{"arch": "mlp_mixer", "horizontal_flip": true, "num_classes": 9, "norm_position": "pre", "beta2": 0.99, "epochs": 14.0}
Rows from block 3 of a small image classifier, named by matrix and row number. Rows with one number belong to one neuron. Each number is 500 + 25 x the weight over its row's rms, rounded and kept within 0 to 999. All counts start at 0. Numbers have three digits each.
Before each neuron's rows are labels from the 100 images, of 14976, where the neuron reaches its largest size: "top examples" is what is common among them; "patch colour" is the nearest of a few named colours to the mean colour under the peak. Only what is clearly more common there than usual is listed. The data: Sentinel-2 satellite tiles (TerraMesh). In brackets: how many of the 100.
# gate: MLP gate (model.blocks.3.mlp.gate.weight, 1024x384), inputs 128-255
# fc1: MLP up (model.blocks.3.mlp.fc1.weight, 1024x384), inputs 128-255
# fc2: MLP down (model.blocks.3.mlp.fc2.weight, 384x1024, transposed), outputs 128-255

top examples: main land cover: water (54); snow or ice (45); main land cover: snow or ice (41)
patch colour: grey (71); pink (25)
gate.607:497503499498505498498484497492498489501499499497497501503439501499428492501499506499498578504463506503503500498501496639500500499499500501502499500501501501500467499555495503497499493498493497498520502506498503499496501547851499493519430490502499500425500502502489503497472499481498500501487498499500500495501500488501501501506498496498502576500499499501501502499500501504491498500499
fc1.607:498501498499503500498499497497493499498500499499499501509490504500502499500490500501495499501498525501504501500501499582515499498500500502503500499500500503500486500522495500497499498498498498497506501501496502499469500563650500467499497486500501405462498503503497502500436446493499529500497498498500500409535500501500500499506499496493501626501499500502501500501500498501461500500500
fc2.607:504494500494502499501496505499498503503497498502501496498500499499500501487496503505500500498500519499498494492499499508477503496504500501501576493500503502501500504502498500493501502500497497503499503506491502483502491498502506499502494499498502493494502498507498499483501499511507499497498498501501496513500499495502497500497501500493500499498500541501526499482498516354501501498418

top examples: crops (66); main land cover: crops (49); flooded vegetation (30)
patch colour: brown (66)
gate.576:499501501499504498487496502501505501502498499511500504504504498497499499532499503502514498501495500510499498502496310502500500500516519489499504462522500505497491496502695505501502495499498495499500501501496611501501502501498501498505500501516485409500503503499492504502496502538507535479490494499500494504500588497500495499527503500498505502504501500503502502490501495502498501498501
fc1.576:514498501500502501497497503501492505500499499502502501499522512499500502498499500508499501503500505506564501500501500501499499497491499501522500504491500498500489500499501496505497502500498500496502503499501491501497500500449501498501446440500500500421500499501500502532500497499503500574501498496499499485507500502502524502499498500500470500496501441498502500501483500500502499499501
fc2.576:503511498506498498510500500495495505499501501471501499499498492500492500502480500500503501493505474504508499491517491503498502502495500511500456502521505503499504454500500500499503497501481499405499505500494500498499448509550500496500501501498499503499498502498499498499500503504499502489500528504495502508498499517498500500498498506503496507498501501502494501500495482473506501509495

top examples: snow or ice (70); main land cover: snow or ice (52)
patch colour: grey (56)
gate.325:481499500431504500497499500498520501501471498497497466501502501501490498500502500506498499501499500505501501391506497502485497481485499496501500499500497504499500496499500504496501498500501506500519499586457501500500506500477548499539499500502484501495502498501501480521496499487501500497500489500506569500453515462500566498480427500500506499500500485499504497502446500501500499389501
fc1.325:325503495500498441501505434494501500500498502500501500499496551449502501500500496500499499561501522500501500468499500500446500499501500501446489501500500500500500501499486499499530497465499482501499480524501501500513500500500520527501500516499533497500481499501500491500500499497500500494501495503497502483493500419498500500498491501506499500501500501555500498508490613430527507492499
fc2.325:498490506461500501501497503501489501499508505500512501500500501496510497499491495502500501497500501522506494501395499499506503503539502503569501689502499501499470508499504506496498501501501500499500507499499569501502566497498500499578475496504496495502501501498502504500498501503496501503499481500509497500500501501500498498501502501501500500505500503502501501332503503638414496499497

top examples: water (84); main land cover: water (82)
patch colour: black (41)
gate.70:499508506475496497497500498500517500500499502488498498493499505495499502492502500499501501502502521501470502494501499500501500498497500497501500498499500502502501493502500496498497504500503523509503503499499381499499473497495500495507504503497482502497502528504499492507497523510504501498500500498510495498501500501502503502501499500500507497500500500499498503500499495501494489449499
fc1.70:497497504659501501500501502501491502501502499500500497502501505497502500500500499499497499499503499501500500501500500504500500499499501500530501502499497503501504501499500502503505500497429486500500495500501502500503501523792503502495444500498500499502499495499500505287502501502493498510501497498499499500502499502490497500503500497533499501500500536506502498499500501499500503502501
fc2.70:502499499500500503493502506498493506500497503496436496499496497500496498398507501508500500496496500509503499518498496452501497499499507496498500503504495503500443497499502491500502505502499501498496499499498498503498500497496502500499499497498478500560462500500499480497499497519493501499497502499504503501493505500500494500498497498497496498559498500501501500491495501499489489504493

top examples: crops (64)
patch colour: brown (84)
gate.704:500499499502500498575523498497502498500500508467502500498497501488500500501505497501499501530501503502501500487475459499580499781501504496498500502499500503501500512500499501482500505494497503503498496500496500497503511502499499503494501501495530476500495505500569499499499502500497500500501505501509502500501530500498502493500500500500499500495501499580486500507496572498542501570499
fc1.704:533499500493500501499500500500503503500498500501491504499500502499506502498501559502500504500499501500499534498500501503498473497485500497501507499501506500497492499492501500493499501345492522501499503495494497501507500498494505500508499402501500499498503498505491498499497500499502513499500498502497502719500499499499499500296499501496502502500499500489501465502519500511500376499498
fc2.704:499502505504494502499497802492496502501503505582500501510500501490496389497515508497500501501500500490492500502503483499499502499499502499502421528441499492500504507499496500508502498496500503501500499502504484497500498500500500496490500502502499510502504509500501507505501499512508499506552523499525505500498506498500505490500497498496501498499501591503541500500499497500498474499495

top examples: snow or ice (54); main land cover: snow or ice (51); main land cover: water (43)
patch colour: grey (58); cyan (33)
gate.11:502500501500501501500499503501500501500488461554500490497506501500498502500500541503500503499497500503500522500503500500500503501498468499499493500494500501488502491498500500503501500499500500510499490499500501500502508502502493499499499500498499516500501484500506501500496500498499438501501500499499510520394499502496500471482500502437499500497506507500704499503503504500508500493500
fc1.11:500500499478500501489500500499499500491500500505501500501500610500503498500498502500500501501498499497500502462501574595499499498500500501501498501504501496498500500501500498499499499499494497500501500501501500499500501498500499500500377501501504612497453500500501501501501500502500623487423499500498500496499501500500500500500500497469500501497498503500500499500501502499453500501500
fc2.11:499499500500495501500506497497500503498495500497501500502500500494501501505499526500502500493498499500499497500501499503500500499498370498487504495505518500501514498500499497489499499505500501500497500502499496502502496499460501501498503500498498503555496501502498499507504500496500501497502490505503503498511499495501502501501499496490503501503501476502368500499504503500502492501500

top examples: clouds (34)
patch colour: black (56)
gate.761:501498503500502502501432498499498500499530500496500516509500476498500499546501500501511494500499500496498498502501499443501537499499503497500508494501500492502501507502500500498499499502502500497501529496561502499501500499500506498502501528499500500501497502498501500498500522503480501498499400502503488498505503498501499500549502500503500498502500502500500504395501498498497498516501
fc1.761:500501497499500500500500503500500500501501493499501500491501502500501499451500511502500500500501499500500503496502500500499500500501500501502498500500501501499497500483500500500500500499499499500502500503500501501500501500536492501496499499499501713497501497501499499500500500500500499500499498500499500500432492501501501501492501500497500501498500510500569498500499502505502501501499
fc2.761:501499501501499499501497498510509501499510497443493499501500499502495499502482498496496501516498499497506493498543505500495499503498503507500499499500504503513506507501505500499505501499497500507501506497509500472497500501502504499514496502496503499494500505503500497505488501501512491499502521497502507496506500502498502500496496500503501499509505495499500498683495493404502500501502

top examples: crops (77); built area (65); main land cover: crops (56)
patch colour: brown (80)
gate.36:500501482499501497585500497494496493500499499498491359500500497504497460500499500504499538536498501501561497498498497503502499504502499533499474577498499505519500497503500500497502501497493503500502488623491497460493500511501497500499498499498500503502497500497500501501520499505498498531492504500508590502444503497500498495499500475499512513500500500655502506501364500502496543499498
fc1.36:499499500501499500496501500501519501500425500500501499504500501500500503501502500501500457500501500501500563498502500499500499493499501499501500497500499501413500500498501618496500499484500501533498500501498501500505526500500502500568501504501503498500501500505499500500500498499515502495502499500498500493500592501495500499501501506500501489500562500491500496546501501502501500373501
fc2.36:500518496453491508499500505500481507501502497522649504501500496502499504501501499495498500502500407517500501504499498505482501503504500503501503652499498496499492502500501500538503501499492497500501497510501505485506500496486505491496502380502493497502502503503499494522500511503495499500500506498505499499482500500501511482499500496499497514505500500499500500493493499500501495499500

top examples: crops (73); built area (63); main land cover: crops (51)
patch colour: brown (71)
gate.370:501500502506499502488495518502503503504498640501499501499504501499501501543498503509502500500492500503498501500468497515500503491546533495529569499503501502499489500501513541501492497483500495548502500505497501495500501503498502494532494500502492468491504499501452500494476506503508564500496496497499500495499507502500501501500502507499512500498497503498500500498498501501500498493496
fc1.370:519502498501501497500514501456495493503503490416502503494496544500500494500501479531489502503500530502531466529495503499502498501471500500512499507501503504504492502499497515495498501502471502494499500501500499496348499562498495500500488343499500501499500562499502505500499478481502502590503508502512504496510500551502495497498500490501421498504499465500497502502486501505500502514498
fc2.370:501531500502494480501500501502502502496500496500503494503500493497494470478502498500501505492504498498512497490524488507502502501499489499500497500502504502499520502499499518499503498493499497499501500497506500486498504517541502499490507503490503507501501500495499501509487502503492490500502590505499506590498500501504495494500499506497498509485499502493746500506506501506500500502484

top examples: water (76); main land cover: water (45)
patch colour: pink (60)
gate.331:499498493500499500502501485499500500499501500500503500500499501502499498500500500500501473500489501500501502502503499487501498499499500510500499523500500448499503499401499501496499500499528500501469498500501498497500500498500501499487505508500501501500498499536506504500501496500498500498500501501501500499500500496498501420506501501502495497509503502499500489522501502496502499512502
fc1.331:499501502500500478500496501501501499503472500500462498501501499496500502500507679499500505500502498500501500495501500500500501501499500500500500481499500500500500500500500500499501499500499500501501500501474500500500500524501501502502492490500499559500500500499498499499500501502500496501423498501500505501499501499500499501499498502495501505499498500503500502499498499500500501494501
fc2.331:499458501499499653500499495504497500498502497498588501500500507499497501503501499503500499499503500509501497502358500572494501499500500501498500572478497501497599533500505500452504493500498505500500500500495769500499501501465500500500504501502553502502499500500501499500499500500500503499570500500501497498500500499500496497500499505500500491505500497502500500501500503500499501502468

top examples: snow or ice (58); main land cover: snow or ice (58)
patch colour: pink (33)
gate.544:408503500500500498498517518501500500500488502503507501500500498498500498503504501503501500500502597499500500498500502499499498646499500501500502499500499498503512530500501509499531500499503499499500502500498502496497496507501502500500501501484501498499499500484493425499500501470504502460499499504500500535496499500500499500500500493500503500498500507753498507500498499450498500498500
fc1.544:499499502500500501500499500500514502500504499497501498501502501500499551501500500497496499545498477499500500497505499503496501438500501499500499501498498499499458478500301497504500497496499501500505498500487353500504641500500499497501500499536500502423500500525503500500500501502498499499498496499462500346500501501509506517503501501499500503501503497500499501500501511500500500500502
fc2.544:500502500498500500501497499506503499498522500498498500498501499501501529499375500497499498496503499503501506498503514504426495502500498500500569511502497501500499505500498500498499497501500499498499502500503525496496330495500502504517500487500504499501521500500499488503500501508496501496455498501504501502499428499500504500496502498510500485502499498501502500539499504361500503497506

top examples: trees (97); main land cover: trees (79); clouds (59); flooded vegetation (27)
patch colour: black (71)
gate.92:501502496498501501499349499515498499504501500499497510496499410501500500500501500479507552502501502497501498497499489500500515501501503499500497498501503501501500501500497494499498501498500500497501505503500501501503601500500497529499513502498501501498500500500500500501503520520500445498500500499499499530499500502503506503499498497481527544496502500500491501336501503500502505500499
fc1.92:503504503500503499498500498502502500500499514497500503501500499498495500498500499499500500500497501504500499502497500501497499497501499495500501499499499499533501498500500499500499504499500503500497503500497499501348499501344500499502504492501498499502500504501500502565499499500507581500505507500501501500504500499501500498500499502475501500502504500497500502500502498501500497499500
fc2.92:499500503501500500499497466501508500506509498502499502503499496502497487498496504504501499501500500502496502501500495501514502495538500500502500498500501496501502496500497500501500499501457500521498502501501579500502501501503501497501500505502504501497562494500499499498500514495500498498499499502498493500500501499501498501498500506489501500500498496499498500498482496507498500498500

top examples: main land cover: crops (42)
patch colour: brown (79)
gate.100:508486505507500502498573502499507509505491499504500497500517499496500500513502547499502499513477500508500505499498494528499516496501515503501501503499519501498450498502505502503484491490500499508502494506498500501498501502498500496513499499518491453494503502500494507500498500503517532501500491493500500502498503503500501503503501505486501503502501498499514499498499502500498657481494
fc1.100:512492488501307501506507498499484497521504500501502571498489493511501501500500499480544500500499500496490502503500500495505499509515500504480499500507509502500516500494497500497502499499517500501480503499588500492500499498503486508485551517499545500503497500501502511498505500499499500500500504501495480501499500524498431501499502499505501499498499615500500498502523634384501506501500
fc2.100:500495501494506504497499497499499500502499498494615499506508509506507413500500518499497476534497505499497501510494503488492494498502511511501503500505498495494499509503501502501511503508498501501502495501517497496500551494420501508499499596501499499500497440498495506499504498486500501499500496476500501436504522500504504498498499501488503493503502505507510499498491489504503493504506

top examples: crops (66); main land cover: crops (50)
patch colour: black (53)
gate.481:529495508500500504501368501520499501501622510503500498512502421504500501524500561467656497448500500501387505558498498500501512487502501501499503499501500499496497501496610499502499498511488500499500499486503500509502501490507497489501500515506499498498503499502500506469502501588499501497492497500495436502499501519501501506611505510500500501501498516498500498500555497498499496501501
fc1.481:500501505500502499500500480499493640500503500499500498501598571498501519470500491500451500499500503501500500511498493490500500498482499500502500513498501500422500499501500486500500501532499504499496507494501501499500501499500500472499500498498499499498497500499503531501499414500500500502526499500500497474515505517501606503530500497498453500500499499500498499623500501480500494503499
fc2.481:500505501502503498504501479499492501501364499499500501501499500495501495496500482499499500503500502505508500495502494500501506502507501501500499502481500499498501501501492500500503505499500499498500510499501507499502500510531503500527499642502501500499504453496496502503498500500500500496467502500495499500505500500503501501501500513499500504446501499500617497504503499501500501501494

top examples: main land cover: crops (44)
patch colour: brown (71)
gate.21:496500499511492501472509503492517496508472499493500509494498518497498501478494494559496500506493502511499499500498500498502495500494502493507506499504498497431494499498504692500498501502502503602500487511501500540501499506621515499505502505528453479501506505504497501479479500486500510494506501515500499501496501398483503463500501503500498488509501505501493493535502495500499501497500
fc1.21:501499497500500496505497499499497501475504506497501496490500498498504474500502498578500500503507505499507497503501500498496499503498501564501501656494502514743492501496499488499499513500502501495500508515502492390477489498499503501494500499490498500481497501500494500501503500499502501614500502489501509502500501505498499504499502498500500500500496499500499499498413502481500502502491
fc2.21:498497498503448500496497501497501500499502503502501497530508496501500501501510495497501499516499436496505498497502499507504496499492501501497508497503492501502515501501501500497506501500491499504493499499504498504501502501500499500245543501496501503501490505512497501498499499501494501498500551502521503483496495501502502561500496504496501522505503504502522496500506502436504500500496

top examples: water (74); main land cover: water (58)
patch colour: green (45)
gate.374:502508502364505502499500519489500499500499501480499499502500510502500498500501501507497500501498502496512500499499499511501500499496502499501499500501500501500484502500500513501498499503495501500517499501498500511499497500329499485505483482499500508499506500500499495598473501499482502497494500509508500497500507502511504500499502502427499518500498495498499499498500500501483496517502
fc1.374:499492500501502499498500500503508501499500500502501568498482500499503503500498498496510500501500504475500500503500500499503500499507627501496500500500501501575502506500500492486495518483506495472498558500500501498502500497501499499499586500500511498520438501501499501499501561500543498500521499497492480498501499514499500499501499500549500499500502576484481513488501500500504500500500
fc2.374:500503503328501497500501497500504501499501500498498501501499500503500501500500502501499500502497501504500502509503498502500496497494500505503501499498499496501500500500499502501501500505380500506502499499500527507502498501434498500507490500501500497501525478500501497572500499508499474497497500500536490500498506499501501492501502499502500502502498371500490500498494502498499498516512

top examples: trees (90); water (67); flooded vegetation (44); main land cover: trees (43)
patch colour: black (61)
gate.467:503498500500500500501460529619498499518498498506497452500500461500501499499514518480534502433500498501456500500510500499500517510495500502498499500499501500500500481493610498568500485500499505499500500499504486499500503500516483500500499500503440565500530497499495501500503506511503467504498500499500501559499501500497500501499500500500500503502500510499506499499604500501500498501500
fc1.467:459554492500500497497431502498496499494502501500499498499500453505499492514500500503533501499501504500501500498500500500500499504506502503494501405502500510500499501502499500499620469499500500500501499518500501501500500542499498537490499509499501499500500500501501465499500500461490500496499501501501501556475499445501488500500451496501503499499500499502501502500499501494501502500500
fc2.467:499501499505500461502502500499497502505497499500496499500495501501498500504498510500498505573501501499503499506503504499502496503449500499499503498554501501501475495502500500500499496506498502497502501498502311497499501496483500510504495497500502502500501500548503500502499496503499499503500498577500506501499499503499502496500501500498503501490505493498499499498499498490500500501499