From a checkpoint of a small image classifier: patch size [8, 8], batches of 128.
Rows from block 2, named by matrix and row number. Rows with one number belong to one neuron. Each number is 50 + 15 x the weight over its row's rms, rounded and kept within 0 to 99. All counts start at 0. After the name is the row's rms in percent of the matrix's.
# gate: MLP gate (model.blocks.2.mlp.gate.weight, 1024x384), inputs 48-95
# fc1: MLP up (model.blocks.2.mlp.fc1.weight, 1024x384), inputs 48-95
# fc2: MLP down (model.blocks.2.mlp.fc2.weight, 384x1024, transposed), outputs 48-95
gate.368 052:50 50 50 50 47 50 50 50 50 50 50 50 50 53 50 50 50 50 50 50 48 50 53 51 50 50 50 50 50 50 50 50 50 50 50 50 50 50 50 45 50 50 50 50 99 44 50 50
fc1.368 017:51 48 50 50 42 50 51 99 50 50 49 49 50 49 48 50 50 50 55 59 36 50 68 40 49 50 50 50 50 51 50 74 50 50 49 50 50 50 50 00 50 50 49 50 56 41 50 68
fc2.368 033:50 50 50 50 50 50 50 53 54 50 50 50 50 50 99 49 50 50 50 48 50 50 50 50 44 50 50 50 50 99 50 53 50 50 50 50 50 50 51 50 50 50 50 50 50 50 50 31
gate.380 236:52 44 50 46 48 51 51 48 51 99 50 46 99 51 46 51 39 49 51 49 54 48 50 50 49 51 49 50 46 50 53 50 50 51 45 50 45 52 08 49 62 48 51 50 49 52 58 49
fc1.380 323:49 52 51 49 51 49 49 44 54 50 50 50 48 47 50 48 50 51 49 50 51 49 53 49 50 89 51 50 30 48 50 51 50 50 49 53 41 49 50 50 50 50 51 50 50 50 51 49
fc2.380 359:52 55 47 54 51 52 47 49 49 48 48 49 44 55 44 50 49 52 50 50 49 51 51 51 52 51 50 52 52 47 53 50 50 50 53 50 49 48 50 48 53 53 52 51 54 52 49 57
gate.395 281:48 50 50 60 53 50 50 54 50 50 42 58 50 50 48 59 50 49 52 50 49 50 45 00 47 49 51 51 44 49 50 51 49 47 51 56 47 47 50 48 52 50 50 57 50 50 54 51
fc1.395 260:55 50 56 32 44 49 46 50 50 56 58 51 51 47 53 49 49 50 99 51 50 50 52 49 51 50 49 50 50 50 52 55 50 52 46 46 48 52 48 50 49 50 56 43 50 52 52 50
fc2.395 262:46 53 41 54 54 50 52 52 53 67 48 46 49 42 53 55 53 59 55 49 47 50 73 46 49 48 43 67 41 44 49 76 50 25 51 50 50 54 50 52 48 53 48 52 49 41 50 55
gate.397 064:47 41 50 49 45 37 56 51 59 52 70 65 37 43 51 46 50 62 53 48 51 58 48 52 57 54 57 50 45 43 62 33 52 54 25 53 60 45 50 51 29 47 39 58 51 42 43 28
fc1.397 117:53 52 53 46 54 52 47 45 47 56 40 50 51 50 46 50 50 49 51 51 50 45 58 50 48 50 49 52 49 47 50 53 45 44 61 49 44 54 43 55 43 50 61 53 50 60 62 51
fc2.397 102:90 50 51 33 63 67 53 63 58 50 50 56 52 50 38 51 51 50 54 41 57 50 27 35 44 49 58 73 63 67 51 40 48 47 45 58 54 56 45 47 48 50 46 41 62 36 54 46
gate.400 410:49 28 49 50 00 50 49 51 50 50 58 51 50 48 50 51 52 00 54 51 49 49 47 51 41 50 50 54 45 56 51 50 50 55 00 51 50 51 50 49 50 50 50 00 50 49 50 49
fc1.400 359:78 37 50 50 00 50 50 50 52 50 50 51 55 50 49 50 50 51 49 51 50 50 58 51 49 52 50 50 50 50 50 52 49 50 00 51 50 50 50 49 50 49 50 07 99 48 50 50
fc2.400 365:42 51 49 51 47 55 51 50 49 51 38 50 53 51 53 49 47 50 59 53 50 56 00 48 44 49 49 51 50 52 50 26 59 49 50 56 48 51 51 49 52 50 52 69 51 48 49 42
gate.409 238:46 52 99 49 49 98 52 51 52 49 50 50 52 99 50 48 40 50 44 52 51 50 47 50 50 45 52 49 44 49 50 48 50 51 54 52 51 50 51 48 53 50 78 43 45 48 53 53
fc1.409 220:47 50 49 67 46 52 53 50 47 49 47 51 53 55 51 51 43 48 50 47 50 50 52 37 49 48 59 53 51 52 00 49 50 47 53 49 51 48 99 56 51 52 49 52 50 51 38 53
fc2.409 327:50 36 41 50 50 50 50 51 66 57 43 50 52 54 49 49 49 51 48 49 51 99 25 50 50 50 54 49 56 46 51 50 50 50 05 51 55 30 49 50 51 50 50 50 51 49 50 00
gate.416 378:45 50 46 48 45 49 00 50 50 48 49 50 50 50 45 51 66 49 52 48 49 52 45 42 50 51 50 50 48 46 51 50 50 50 31 51 43 53 50 53 00 50 51 43 67 50 51 49
fc1.416 449:50 50 50 50 50 48 52 50 50 50 51 49 48 51 49 50 50 50 49 50 51 50 50 51 48 50 51 53 50 50 50 50 50 50 77 54 50 57 52 50 57 50 56 50 51 49 50 50
fc2.416 330:47 49 50 46 50 58 50 51 53 54 49 49 49 48 43 52 50 52 51 50 50 58 22 53 54 48 51 64 48 43 50 45 48 40 50 47 67 50 50 50 91 51 50 46 59 17 52 46
gate.418 353:50 49 50 50 49 51 51 49 49 50 51 50 52 30 50 48 50 51 51 00 52 53 05 50 71 49 50 49 51 59 50 49 50 49 49 50 51 50 55 50 50 51 49 49 49 51 50 49
fc1.418 407:51 50 50 50 50 52 50 50 50 50 50 49 50 51 50 50 50 50 49 50 50 50 50 50 43 49 50 50 50 50 50 49 51 53 51 50 50 51 52 50 50 51 50 48 00 50 50 50
fc2.418 405:73 50 56 51 52 50 49 49 24 51 74 49 49 50 50 49 49 44 63 51 51 47 50 50 49 49 50 52 54 50 50 53 50 50 50 52 59 40 49 49 42 49 50 51 99 48 49 48
gate.435 528:47 51 49 51 50 50 50 26 50 49 47 50 50 50 37 43 50 50 50 50 50 48 49 50 50 65 49 50 42 50 49 50 51 45 49 59 46 50 51 50 52 50 50 51 51 50 51 00
fc1.435 474:47 50 48 65 50 50 52 50 50 00 51 50 50 74 50 55 50 50 50 50 45 50 40 50 49 50 50 63 50 50 21 50 50 50 50 52 49 51 99 35 60 50 39 91 50 49 08 50
fc2.435 566:49 51 51 52 49 82 53 41 47 50 50 52 50 51 51 52 51 50 50 48 51 50 49 23 52 51 50 50 50 51 50 49 51 49 51 51 99 52 49 50 50 50 52 48 49 57 50 50
gate.437 368:48 49 51 49 51 49 50 49 49 99 50 49 44 49 49 49 49 45 50 46 86 48 49 22 50 49 50 62 47 78 51 50 48 10 69 49 51 51 49 51 51 50 52 74 49 54 51 50
fc1.437 371:51 49 02 49 48 50 51 50 50 51 50 51 59 46 50 49 49 52 51 50 50 52 38 49 48 49 50 44 52 46 51 49 50 50 49 50 69 50 49 51 48 51 50 49 50 50 50 50
fc2.437 349:45 50 48 53 48 48 51 92 48 48 50 54 56 49 46 48 49 50 53 50 51 00 58 48 48 49 50 41 57 53 50 98 51 50 52 53 51 50 50 53 48 50 26 99 53 51 50 50
gate.446 379:49 51 50 58 51 49 46 50 42 50 49 50 46 50 49 53 51 57 50 51 50 00 49 49 56 51 48 50 47 52 47 50 50 53 47 16 47 49 69 49 51 48 55 51 50 49 52 49
fc1.446 377:84 51 91 50 52 49 51 50 51 51 50 51 50 50 46 49 50 51 50 71 51 42 50 50 61 52 50 50 49 48 50 51 49 50 49 22 48 50 50 49 51 49 50 51 65 50 51 42
fc2.446 334:49 49 50 56 50 43 47 42 55 54 50 50 54 51 57 52 53 52 56 47 50 64 45 50 48 51 52 49 23 47 49 35 50 49 52 51 52 50 51 50 47 49 49 63 49 49 53 50
gate.451 463:47 52 50 49 48 25 47 50 50 50 49 49 26 49 49 52 50 49 53 49 50 50 98 50 81 50 49 50 49 66 51 51 50 51 50 51 50 51 50 49 50 50 50 50 50 50 50 49
fc1.451 492:50 51 49 51 49 34 48 50 50 50 49 50 35 49 49 63 50 50 50 50 50 50 92 50 59 51 58 51 48 52 50 51 50 50 46 50 49 51 50 49 51 50 50 51 51 50 49 50
fc2.451 366:52 39 52 47 50 61 50 17 49 52 49 50 48 41 49 54 49 51 49 48 50 58 00 47 62 50 51 52 49 50 50 40 50 50 50 48 48 32 50 49 48 59 51 44 49 49 56 60
gate.452 058:50 50 50 50 50 50 50 50 50 50 50 50 50 50 50 50 50 50 50 50 50 50 50 50 50 50 50 50 50 50 50 50 50 50 50 50 50 50 50 50 50 50 50 50 50 50 50 50
fc1.452 005:50 50 50 50 50 50 50 50 50 50 50 50 50 50 50 50 50 50 50 50 50 50 50 50 50 50 50 50 50 50 50 50 50 50 50 50 50 50 50 50 50 50 50 50 50 50 50 50
fc2.452 010:50 50 50 50 50 50 50 50 50 50 50 50 50 50 50 50 50 50 50 50 50 50 50 50 50 50 50 50 50 50 50 50 50 50 50 50 50 50 50 50 50 50 50 50 50 50 50 50
gate.460 157:48 51 67 54 49 50 35 49 55 49 56 50 33 46 85 48 49 49 55 33 48 49 43 54 49 63 50 59 49 54 59 51 49 50 43 50 55 48 52 47 43 49 43 52 53 48 50 49
fc1.460 150:57 44 45 47 48 51 50 50 99 58 53 60 51 58 54 52 77 48 52 49 48 47 58 52 49 52 52 52 51 43 51 54 50 50 49 45 41 50 48 50 43 46 51 50 51 51 51 52
fc2.460 164:35 50 49 43 50 45 60 41 36 52 62 55 38 52 48 59 47 51 76 54 50 52 29 34 45 49 50 52 31 49 50 50 48 40 52 48 49 53 55 48 72 69 42 40 54 51 59 72
gate.478 364:27 50 47 49 50 23 47 52 41 50 51 50 50 49 49 51 51 50 63 30 51 84 50 52 51 51 38 50 51 50 28 50 99 50 49 42 53 50 49 51 49 99 50 49 77 51 50 54
fc1.478 384:50 50 50 49 50 51 49 50 55 49 50 51 50 21 50 49 50 51 87 50 51 49 49 49 99 50 50 62 50 51 50 50 50 50 06 48 50 49 49 45 49 50 52 50 50 50 51 45
fc2.478 384:42 51 51 51 50 50 50 51 33 51 52 50 56 50 51 52 54 49 50 48 50 59 50 50 50 34 50 48 50 52 50 49 52 51 55 50 49 57 52 50 50 57 51 51 00 48 39 50
gate.522 243:50 00 49 50 55 53 50 44 45 50 51 49 49 48 44 31 50 47 51 48 57 49 99 51 48 45 50 46 57 64 50 49 99 44 50 39 51 14 50 53 41 57 49 44 50 53 47 49
fc1.522 290:48 49 49 49 51 51 46 49 00 49 52 48 47 48 55 47 51 48 50 46 55 50 48 51 49 48 82 45 78 50 50 46 52 44 50 51 50 01 48 54 17 54 47 48 50 62 48 47
fc2.522 334:64 49 54 50 41 50 49 53 56 48 51 58 37 52 55 48 52 54 51 50 46 46 51 53 51 48 53 44 48 48 49 47 52 64 49 51 45 45 52 45 97 00 50 48 50 52 52 85
gate.523 429:50 50 67 50 49 50 49 50 48 96 49 50 52 28 52 50 50 50 50 48 50 50 50 49 53 50 50 50 50 52 50 50 50 48 51 50 50 50 47 74 48 51 50 52 48 77 52 49
fc1.523 380:00 65 50 51 49 51 44 00 49 50 48 51 48 50 51 05 50 51 49 50 52 53 50 00 50 50 51 49 50 85 49 50 52 49 49 50 51 50 44 51 47 52 49 51 51 50 49 33
fc2.523 510:50 49 49 44 54 45 50 99 51 51 51 99 51 48 54 50 51 52 51 50 47 50 50 64 48 49 50 46 50 00 50 50 50 65 50 51 49 50 50 50 50 42 48 55 51 41 49 51
gate.527 335:49 03 51 51 50 48 52 51 49 51 38 51 50 51 50 51 46 48 95 50 48 50 50 30 51 48 49 45 50 49 51 51 49 39 51 48 49 50 48 53 50 50 52 51 48 50 51 51
fc1.527 321:54 50 50 50 51 48 52 52 57 50 48 47 50 50 50 46 50 51 50 51 49 50 50 49 49 51 45 51 49 35 51 51 50 50 50 50 49 51 50 46 52 49 49 50 50 49 49 51
fc2.527 367:50 47 56 50 49 52 50 48 47 49 48 53 48 50 48 50 47 48 49 49 54 49 52 64 49 50 48 50 51 52 52 35 50 87 56 54 50 63 50 51 54 46 50 50 57 50 51 49
gate.530 072:44 50 99 50 53 49 51 48 51 50 50 79 50 53 35 52 47 60 41 52 50 52 48 59 46 50 50 50 52 38 48 43 54 51 48 55 59 51 50 47 56 50 51 49 99 50 48 48
fc1.530 035:48 48 41 51 71 48 57 49 47 51 59 51 55 44 51 50 48 66 52 49 52 60 46 54 42 50 49 47 54 14 51 32 65 52 44 22 74 47 47 51 50 60 40 47 52 57 39 49
fc2.530 065:66 50 48 49 49 63 47 61 49 44 81 52 56 47 51 50 60 50 56 39 50 47 61 58 46 49 50 51 51 45 50 54 35 61 50 42 49 53 50 99 49 42 52 59 37 50 47 46
gate.532 316:50 49 48 54 48 50 49 51 50 44 47 46 49 52 51 51 54 48 52 50 49 48 45 43 52 50 49 52 50 50 43 46 51 56 49 49 54 50 56 47 50 48 51 47 50 46 49 61
fc1.532 281:53 50 49 50 50 52 50 50 49 51 50 50 51 50 50 50 75 49 07 49 88 50 50 53 50 51 49 00 51 50 53 53 47 44 52 59 44 51 50 55 50 51 46 47 51 50 49 52
fc2.532 308:47 49 50 49 36 49 55 50 51 48 48 50 50 52 52 49 49 47 51 48 48 63 50 51 50 52 48 50 44 43 48 50 99 48 51 50 50 51 49 51 53 50 51 50 49 51 49 50
gate.541 382:50 50 00 51 50 50 50 60 50 49 50 07 50 50 50 50 61 00 49 50 50 50 43 75 50 50 50 61 51 51 50 49 51 50 50 50 82 49 50 49 60 50 49 50 10 50 49 50
fc1.541 410:49 51 50 99 55 49 51 50 51 51 40 50 51 50 50 50 57 50 50 99 50 50 50 50 51 50 50 46 49 50 23 51 49 29 50 50 41 50 50 50 49 50 51 50 50 50 63 50
fc2.541 311:51 50 50 51 49 33 52 52 49 49 51 46 59 49 51 51 50 48 48 51 49 47 00 50 51 50 49 53 47 42 51 50 52 50 55 49 48 48 50 50 50 62 98 46 29 52 49 44
gate.550 472:47 40 50 49 63 50 47 26 41 51 49 50 48 50 47 13 48 49 65 49 74 44 50 50 50 41 60 48 51 51 51 50 95 48 51 50 67 00 49 71 04 59 48 50 45 53 47 04
fc1.550 422:48 48 50 50 51 50 48 48 48 50 51 49 49 50 49 48 49 50 50 49 51 33 82 50 49 49 59 38 99 50 50 50 51 49 51 50 51 00 50 71 10 53 00 46 51 52 50 48
fc2.550 404:51 49 52 46 50 51 50 52 50 49 49 51 43 50 51 50 49 51 51 52 49 46 50 50 50 49 51 50 00 53 50 47 62 51 51 50 49 49 51 51 99 45 50 58 50 45 52 85